{
  "norm": "rmsnorm",
  "layer_scale_init": 0.01,
  "optimizer": "adamw",
  "beta2": 0.999,
  "eps": 1e-06,
  "lr_schedule": "wsd",
  "decay_fraction": 0.4,
  "warmup_steps": 820
}
Rows from block 7 of a small image classifier, named by matrix and row number. Rows with one number belong to one neuron. Each number is 128 + 32 x the weight over its row's rms, rounded and kept within 0 to 255. All counts start at 0. Numbers have three digits each.
Before each neuron's rows are labels from the 100 images, of 14976, where the neuron reaches its highest value: "top examples" is what is common among them. Only what is clearly more common there than usual is listed. The data: photos of plants, animals and fungi (iNaturalist).
# fc1: MLP up (model.blocks.7.mlp.fc1.weight, 1024x256), inputs 86-171
# fc2: MLP down (model.blocks.7.mlp.fc2.weight, 256x1024, transposed), outputs 86-171

top examples: class Insecta; phylum Arthropoda; order Lepidoptera
fc1.305:124109183133120179121112089130137134137113157135089109094151144119106123093108109146164212123107137125122117114133087113101100198108146114142098083086167124139087086122102120147136129170100143100146096145175121128136095145097145094165128105156153167089155114
fc2.305:117153136115157158132132126095088104143147129096093122162091114149159099130162142146141207130136075143102143142123138141204153118131136153121118141138106125143141107198114062189094071146100091136110155154142105112090109140095134094122113094132153092131163176

top examples: phylum Arthropoda; class Insecta
fc1.144:093061123090122116113125160137146100172112125133118093094139129151160131155135095183143176184077184103114081118126083165192105146079097123123096139113136115122116109135127121138147078114131153128111079132150126175137097135139144108097113136093125157103185144
fc2.144:156206159136146148135138116081096108126096094112095109142118203132109108195099131117130172151161090144131125092100174095140104166056100190099138144152083116155165132172164130127071093095230088168134116122110132136107162149095137102128149146143111139131139066

top examples: phylum Arthropoda; class Insecta; order: Lepidoptera; order Hymenoptera
fc1.321:106124152134111147083112125154136142157065134147123117153103112127105051152094118186137136128121146166114092151176121130108138126054120126142094125146124134108095099215110148137118139187127209087110117108114126139131151066057133066148058083129118142127183134
fc2.321:116048226114097161134197134116141134127161095144142135128211126150139120092125096132176084138147180123070142128184137121140093145143129094124139114121119075067114075123117114158139111115188125168110137170150134140172163158189150191137153130161140141159132116

top examples: order Anseriformes; family: Anatidae
fc1.575:193112155163086211150115177127108139066103109097116070189108111105128129125192175102150185133052128117185093158133114130176115135142157109089108100090138079145103111124099141115138138146117109120088121093138157119157191132159112112103117075076134149104139125
fc2.575:062136145166142039156088105211148161113115123129109120118077055136124083160148138083073215123121170172167123134189105124079152096089160068138092133119121149140125142153111112130140150153118144167129112166080171116176093136095193127059084081128094132106129171

top examples: order Odonata
fc1.229:091131111116151175159127098125160069122115106183125086136136120053176097104160173168126169128025103193114099076149105175122101196108100149118145129060128112163106118129087213144102142102138124066117079133078118091157115154088123123162104114159170182180089127
fc2.229:128201114114166105062138039081120136128177142167110162135123128129145149110083142120127054139156158116111117097158131125111130105127176049173164165117120107139107134109137087103119169147102119108083152104127103093106089189095093101140175140089126096131140147

top examples: class Mammalia; order Carnivora
fc1.405:154147141179075082153114126162139096123139112155134136172102120097107120100151151175098119115135144102149112121106106141115098171127176135111118087134151063178181147112092239112101152074137145113143127129055102087147119157113052119120073117143209146098123132
fc2.405:121113117146163123159109135148171165137081182153155162112188110140138125159110156120132101126153097088124106138106105152128153101104127097165136147122091103171120199064114131143054112120126166195114180206093117114120168113093159115133181090134116058156136126

top examples: phylum Chordata; class Aves
fc1.237:125134081130110172130135157132119165173142173110143057163069101193105140192136191139113199108166106156168094105109125045124073155122151142107119126129116107121095106099074172102167166123137057155124092191158128153175093159160079041117112126117105150174083181
fc2.237:147140145113129086126067206106193106135072155081098140110124120117130085109114149114084122125144197147140123113156113107110136109185102099054062087136131184185086094131154097131107104124122119130126158166160122116175151155134199180110116148151080147077193143

top examples: phylum Arthropoda; class Insecta; order Lepidoptera
fc1.698:192101093161118112155117160127126141110089132117131096184109140109138115167125126150118134115117154145161138138063116098215080139123146102086072143113137095196139102108137115173141168131129158141118148113089120106141203116158148118198101128123115176121122104
fc2.698:100124114118181082205171081153183058120130132085129106159097071105135115131135206129157144105151083108171102097150109120156155136138099151161120157134119156055137117153112122081150150123166105165141188153135152140123060143161182114139117127113195112098195128

top examples: class Aves
fc1.115:121103091153092126143085160107087155086076104079146084103081104120094092116133133127117131152123095110089084081095160123104134179114135164056140130131162116131128114127103118150182118089130093129074145139153124125156105130180093090096077106173112150162086103
fc2.115:165131162117096105102100113112120138153105166144083141126126069089089152138188183123144154120126207103148107160167110104119111089140093132087142082090146154148124084159149193197145070179110120121144165125138127120176211192152157136134166079129114143110145109

top examples: order Lepidoptera
fc1.52:064163116090127155083123093096134176174106091135141080139133142090092101108169151110149145160113063167152103113097150150155146148120133082038171135101126151132161090125131125129154066093131149145101102097122179102144112087106131118099088138113135145126103090
fc2.52:111130097134147193137151155193158148070116100101072119094149085154108128135106184165120134135107137133162088120131145079159109167113187157096100167152162134123121114166093152108143139121117072128103084038099132160188070224118043089151156115152108111111176165

top examples: phylum Chordata; class Aves; order Anseriformes; family: Anatidae
fc1.687:187138109111095149109085157097130094160115095146115037115119139115121101133098150127124188150087141131141055126137100117154108119088147142162104061121101108170146099122058122113136030109166115125115135121103121138178141129155130091173154094081155110162114121
fc2.687:121112148169119055129153084142148125047148196119095154137119128096088090143113129138133152120127174182105165099160155107105102076157161108125157155133149084114214132069115089135182118069118108175146136129130158158131032150105126166137105151132127129115158144

top examples: class Aves
fc1.292:181108142140127149131083145091146097030106104148145073175106071046143101118151153097113135115076070140170105117155074170185139099128164103064156119078147087139100152136103158090099140136160144105117101109154131168121152122135126107131167123095108122086124171
fc2.292:072079177175171097149135101118186138154118080132147098129122121129075095157198094173162191092143148115073103109119074131137087185094227119050061082126143147148094076108157120126153134118120179121136110131166108158159116197068068130080074123128061159113123159

top examples: order Anseriformes; family: Anatidae
fc1.745:086151128082124183077130124125127155163147152127141079121164167128118131114120158120171101110097156102123129152073124139127189109090134099105159135135157102102132056179140106103146134071147155096160097150110090105128102138117118091101071123161137141184082151
fc2.745:079100118120084136132102156142083161070160179122183147126154117125169099125094117107078190144151178100135078133160108119158111112167067097137074132088143183095101117124072117120142138111121136167123149205153142169126083102119127125140140066103090201091147103

top examples: class Aves
fc1.688:148125131113096134150129107096108052107096113135093133139110093107105115113130141121110099080123101183105141054106193133084162140064113124141038114152150128118103085145134134150136071143049113062156126156083141074130133115118100090135151097162157093179140159
fc2.688:099166127161126113126095100082015128129034107162136183103133078107126065131108101119135113122109134130101102116149120120159157071164057144150113132161156166124101112154121125183167142164177110088072149108120135109124105101166137140162123099135104139113147069

top examples: order Charadriiformes
fc1.435:088151117138192179117124133112127128138142174120140098121101171129180162189179117128115137097128103141095106128139110099117071159123154124116139146151181095116083102106133145147136117135099144154134113151114143122089134152114122097089157099151138129157095155
fc2.435:130069134103067146050126164099136127108104094168142111127109155110145112120127117145142085123136126113113095156147048125169171141137138118120176138117164221119079132114139207100100105179094135140145168117156122156126117076117138128076113145100093125111180084

top examples: class Aves; order Passeriformes
fc1.549:142113089114131190163123138102105151091110084153146135151117128071147201097074135159148142167124096088121127172093101134102150121024081156098133074131147066154091080117094134123162090094108118109077123088152126154138162140160121000127149133133172120114110152
fc2.549:144164142133134076152148073119164133213135184162104147121068143163123142116136101150125134128172222123118160104157106109139170100141091133074114134073140169190129155139155115130129127147191148100187148116175162040148187127130133163100150147120131128216100163

top examples: order Anseriformes; family: Anatidae
fc1.250:156154100177055104140063140124141112168131178113129075140098125137114075125151157110131168107072089095162096107097088113157102152101143123113095101096163066159119108143117184082174045077176143173125093113094131132093124113128128110115105119116176131075140186
fc2.250:099149183150056117080157092091100124146140147152195140140224083133093119121145117103119163142177130126049178054197106115143158105084125097132094143123120155113118128144142121086149115119164176087115120202226137155080154139165149131107107103124132070128107141

top examples: order Anseriformes; family: Anatidae
fc1.187:085155135171162143121136063096112113097109136118152104143140107097110141119141117140169113142147150088063125079116193172138127138073057107146158127158155140160086149138111101163127125132060181154095126097113126112134094108149127087134137077133130135172093161
fc2.187:097160163097122166093075135138089140137086141175156172115160095180102126084134131096111144117133128051163102126136132122138121137124095128082115158113131120140119089167140200134155086135135134096177128160131113198158166080178123119157155106134111093094174195

top examples: phylum Arthropoda; class Insecta; order Lepidoptera
fc1.422:107153130148109132119084135079137156156172165176108101092128099127102036129110160156146134122079173132164091145118185142095089108117112133169173143159166134117063122204141121148143137160148147136153149172094078139164124110075123067130090061106139131140147131
fc2.422:163113177126085148110215156114119134098121080090128140150154109167198128127163085126086080135178161114075167145146110129160114155095130084186104138114109125116068172078058071125077095070103213160125117094088130130130220116158128153126173159146151115126149132

top examples: phylum Tracheophyta; kingdom Plantae; class Magnoliopsida
fc1.576:137110119156111131121130132130125120118154101206151131136148146122105157175096175165144129110137059153137137159103146173181161152137126139070168099101249081183131140160183142161159095123099124110120122111094125077187150112074159098168109095125146158113098108
fc2.576:144105166157143155196110089134155135075156115150099156146069116170077112160144070124161097125168132111060089141063101140133188166095126112177135190148102171130070149115137118166090125116203111153163130117155131180148134086104148150124156154102136058065157070

top examples: phylum Chordata; class Aves
fc1.6:132170088111179124168097111060121080104112117118129108149100089148129125133120132102113180098104118127115104060113172116120100109123098095159116106152155115146085139125062159203146133129078163098079067133160124128144153161122130059138165062153129164124107156
fc2.6:127166079150113172127143068157166149148039106218152101095099086126124107155157149100161149136148183095148062129169134146140106057144163131117109088092137185192154109145072184178109100091148140150090132162162129201109183096130113097110157142105163129110141125

top examples: class Aves; phylum Chordata
fc1.433:130120125072108154123117168129110148126167106098127072125126148135118108187141110132178193104096133178131056096110106047126130175085171172114165155122108101087150126132133181064217132103161060109163060109141146153154067118145097040105090130080119133097106140
fc2.433:133051178073153136169154184146117137112106180081093094122149167122084127118108102158177118142109136164080122141113110110201102182124141117130168090187070143142151133195153107133175142128161115119127011102148158078180079166085076165083122152173135153148189089

top examples: phylum Tracheophyta; kingdom Plantae
fc1.498:162189116146103148146112175095093169069135167138167145122078138139164129150149157099083140115124128091130137161107147114113086151108174154109136115161159079141183110148130197085137142051164124120114063159078183094176178128135106076046119130165168161148116126
fc2.498:168144117118199168157105073154156127150100094108094145185151119206175162141129154112117079110117155089121113137087147107142136115120134116104114100094166125132171122191140167146090070075185096122142123101103107086081142053100163087080127188161108112103112086

top examples: order Passeriformes
fc1.742:133139112178103149117142130067041120146116136157112149145117100168079127111127070176148111108124109123099136103097123118113145181045147144161095091108174054153136180121140116153075113094188174104064139141128159121099151096091079089100101082180187138149079110
fc2.742:110189117131191133093188146104103118132124009154169130139112162112143100084105096147133076106148156135088098117049138131085178139146129095131158166116165182160106139100126130169141154117128128157125160145078141202163171164206138184135191113120126127151161197

top examples: class Aves
fc1.608:130088067169087185140113197072158163135148157103152038126169123088093090147116167154129152114107122086155048146096197149156138138102106116114182157114153117129117122101117121162198186112155124162135138158153133125143116146136153057171111138120076138093116120
fc2.608:146129162112107064121095186100186104160048139053127149126122067095137136122070133107069113119153171162179154091112103075118144122175086108049102127111124139178096126182131165150092102174098147161155149110077131125142231185134148153094178119160107132130174138

top examples: order Passeriformes
fc1.645:149099114113082136149103123135139121076143175101127138141106078125140136185086147131108126155112129127123118133144095091185072125051110096139113069167145119118160097143167129175182107087126191151094126104083122098083070073148128101113106104089116103079113143
fc2.645:157166163122114215100098144134135090146132144130102144135135114113143084173122135102121168158070109151133107136155139159092128167118117076155171101123135110161068151129073181136153147164032093106115087073139121150118150108143082088111111085139099172145149109

top examples: phylum Chordata; class Aves
fc1.131:093132113110118168095096135155088192064125139188154110107188070125101093164117104178141116131113120128066149080129188141109133164090106137125166147125174124159085129169164117131156110138094157139117147187071083146150062150151084109110083081156148164172097121
fc2.131:108155097148099147095074147105098119114088136165196173127080129157074168138134040155116135133143132092143103137092143144154128070084083100132101071120115135177137112084141152150149122136135102123156165094196146194158156075125186144129149119130143109078229167

top examples: class Aves
fc1.361:158119130123067135118168121155123123075127153114132058127158113077166120177122109144157140100079155184124063101144119098130080221076138159128139128111169136154175092162141180095168145092121140088151083147113171108081094149044057101099112120106140181158156118
fc2.361:138101085131094158114099178137084115118146120069170135137104143157135113147210129149165189117103104152101095120168138094123139191110140155060080160131166095107135168150175172118178178065140097125107073100162132083157123101090079064129100114143114145120126132

top examples: class Insecta; phylum Arthropoda; order Lepidoptera
fc1.725:090173159148113125081091136093111116108072166156128106143081134119119035152075119138105149112101143149143091135128125090127110125062133149158098161120091105102100074127092156171149153149114168161100108115130116139158156090114166058175072110136135089126168158
fc2.725:143083241122092136128212131149159129138148091113147130121161131111153157072114124120142086144154150096114191139210153143118113137129116122132141111118150073063147115132121120166119122114136152135157149154124104135156157165186174200145157169140143150133137120

top examples: phylum Chordata; class Aves
fc1.39:106167125120140139088087094093081136134064112113118085177133103135120067166132138085139168153090083122119094079109139103180120084122133105124109086079115075143065158110071203138150134144186184088072058086138126105079140118105086068091141068137202123101150119
fc2.39:137206143125143122118148091102096123132142114160132090091091095153090088151140111132099087109182104156162114134143103132106125113134115141103088106080081112148107165131160166128112145112098190139104090111169133119076133137138105141148077169101130118098053109

top examples: order Lepidoptera
fc1.249:110173148137105150098138137112151103122185123145129133112102118105097119093118158100114108187085121145086057166124134106114145126145123141093104167158165137118081118172159141130187098129171136101133119123165102069165177102099089070113066071111137148133145100
fc2.249:164095151122103198109112169129126126121126112130163142106137103184170102093190083122155102154082166067047117119147072151147166126123120095159170084146138132116068156097140106082101119206077155171122175148084124075198161154163142155135104150140140105121134135

top examples: order Anseriformes; family: Anatidae
fc1.628:064144066085118147069086117143140152143088150147112105141155141113080081119136139135183108134106113163117114172164177131099142097121078116138050152148129109111082051140116120107158118108102166048126082160083083143153087098128080108130070128114147123139133170
fc2.628:078130084116130135131175119178147131083137136095157162151144143170161160117188114072119191171143159145155111121144140089151121119131147121149126091136125082007125145186075095047131131104105089147104139132116121168111057101117106130132148118096155152123131137

top examples: class Insecta; phylum Arthropoda
fc1.476:177177109121122144056113169125136149082137103120080061119119117073136142154147167122155097151116119154116128124184187125128114096077155099114100100153156124121193107105185149096179097102141127092145128158167121110127137144135139118166151178089133151139204100
fc2.476:103095114072148138115140140190100144106148137163163127082105147099107192158092137133214166137148112144136123082107113139096114122077133152136113132175118151043188123190156153099099141166157155170082158084143124153163153105105044113109106159093112149166178076

top examples: order Accipitriformes
fc1.145:057127106077171148055145092112146117146096109132078129168093105113122118136154097125130124137127137161085133092128176108131144103122104076126141129180112174164106130136093142124122078113124161185053112136080104151139142081064075077089151093152165121108183141
fc2.145:145168142179135099094154109065099107149096131203142130099100117154070176132171138089113076144143181130090116130041140165120111167087162088164170190130147145200123180153077109172117078155106149166066133061131119180130141080153141127120084108163152107133089132

top examples: phylum Arthropoda; class Insecta; order Lepidoptera
fc1.273:160145168198094159104118123161184126142124124137147127135107074144114092128142121120105159122102114179104066151101153121100121196110112137097089105199120128115143102146116145156142101141080209099120082094116141115149170125025116084094078086187113160136144106
fc2.273:149051148119170126156203193119095139033131140128146131103084050132158116165148132112151154110112089157088136162164089116089094182082140129071140127120119112118147139161128117142145113153104155163186075141119144085159104110072132111125117085144141147122134164

top examples: order Lepidoptera
fc1.191:213126076143063138157131176109099098155150130136170128138128133138111124087123116174116086077097068094173052126107208145157099170140187142111150136133123155173136128148117174124165112111121111120117122148149153171125121115154113120095156143127135117116095125
fc2.191:102105136118157143116145100160132083156098175155094146078073117112135143140076087155105146108145202070139147149200117151117111134129130118135130113154137158141088178104154141093081143122097163139144166112125088126153090093109088136109159098138137107131183162

top examples: phylum Arthropoda; class Insecta; order Lepidoptera
fc1.261:151134135123137114151084078144126136099132096093071136144133151098082102123121117117169147141059147078169023090136178120148168135137138126097106198143130113119134091210123138169175139135192087120123117151175116150174125072094148124110129085128120138159122152
fc2.261:138163143122155157097100099177138100188098127135111162134120128076108098182185038179187151114115062093120155126139128152155079171146133118148180166110118097141087099144140122109087152115132138128092121138118122083149094163128141166118139133159115141154115145

top examples: class Mammalia; order Carnivora
fc1.20:147177122168133119202097167103103135123155146105113108157128156070161115142156104181162127161106099156086117049119123122165128132155152148112166140121212108174097129119151201144134175084154157121149088151103109086139163170108105130122119100095141142128108118
fc2.20:104021115116105134153109161133159147248143105153146162109076104094154134115194181186135102141196192142123080103068107130125162163102074122151095169174091107174132158081105107122071131145160135141154112139075147145134126085119188124137170102095118116134134138

top examples: kingdom Plantae; phylum Tracheophyta; class Magnoliopsida
fc1.547:165131139117115146103081141099130110117111146120139132093075140146111083209145115090139220162109146172043108171152112117176164124145121130101140160162145144154140114184112179117123071146116153129168057114126173178118086115163067075107083090113130216145076125
fc2.547:160064113131168109117113146100094135109143165132109111107058150113131119132096107124109131165127127113187096137137171125137135138054131084130119135139123109111124146144131141160139133113115135141101131128146098126193094126103146096108123097118077120107127104

top examples: class Mammalia
fc1.707:138110122168047157169100123103061168168109101100104091140158143123091092116140145107051118076132131132123097122103116053119167162140196107116092173100136060149126103169073204075145127116165138139104108117146104145078101133108122111138124098137182126098120153
fc2.707:125093163152121049145098122160179115172125183099107154141187066109192131122149093108090133120104138114147132120105133107116103116084146085199120101112105094106159152143086138082140093171165183147108121167103081096132079053037104120119150124118152124140076122

top examples: phylum Tracheophyta; kingdom Plantae; class Magnoliopsida
fc1.613:148154175153082175135087134103156090147106150091192094129176130124079114141145137070154152118126113104124123103077204193165156168109078077069140105134145162114111117140129140174142115119094216027101113111084148100138207137146129112152129092158076119149127075
fc2.613:124113194132133135108148102123146110093149057146136084117151076125092127171126121133140156126108092156084087123103117109128101185137125119110025108150168132110150088147127157170140052177118191144105106140109165109136166198100133053153133072120102167163127139

top examples: phylum Tracheophyta; kingdom Plantae
fc1.88:144104131124090126110115147104111133080138151176157106127094100100158118215133163136149125082074121176129113140172102164152184136139146118100106079096209033185134091180114154093143026136106093062152109133109125152102037106160118125094130085165120129167118124
fc2.88:143100149126153069115063098114152130126133152130125184167101157182134114147123178095100177120155126145175182115085118164089137083197142130160128118136139131107156152133159114076089250178120181114110177122134129167043196104157141208133132131135096087142107126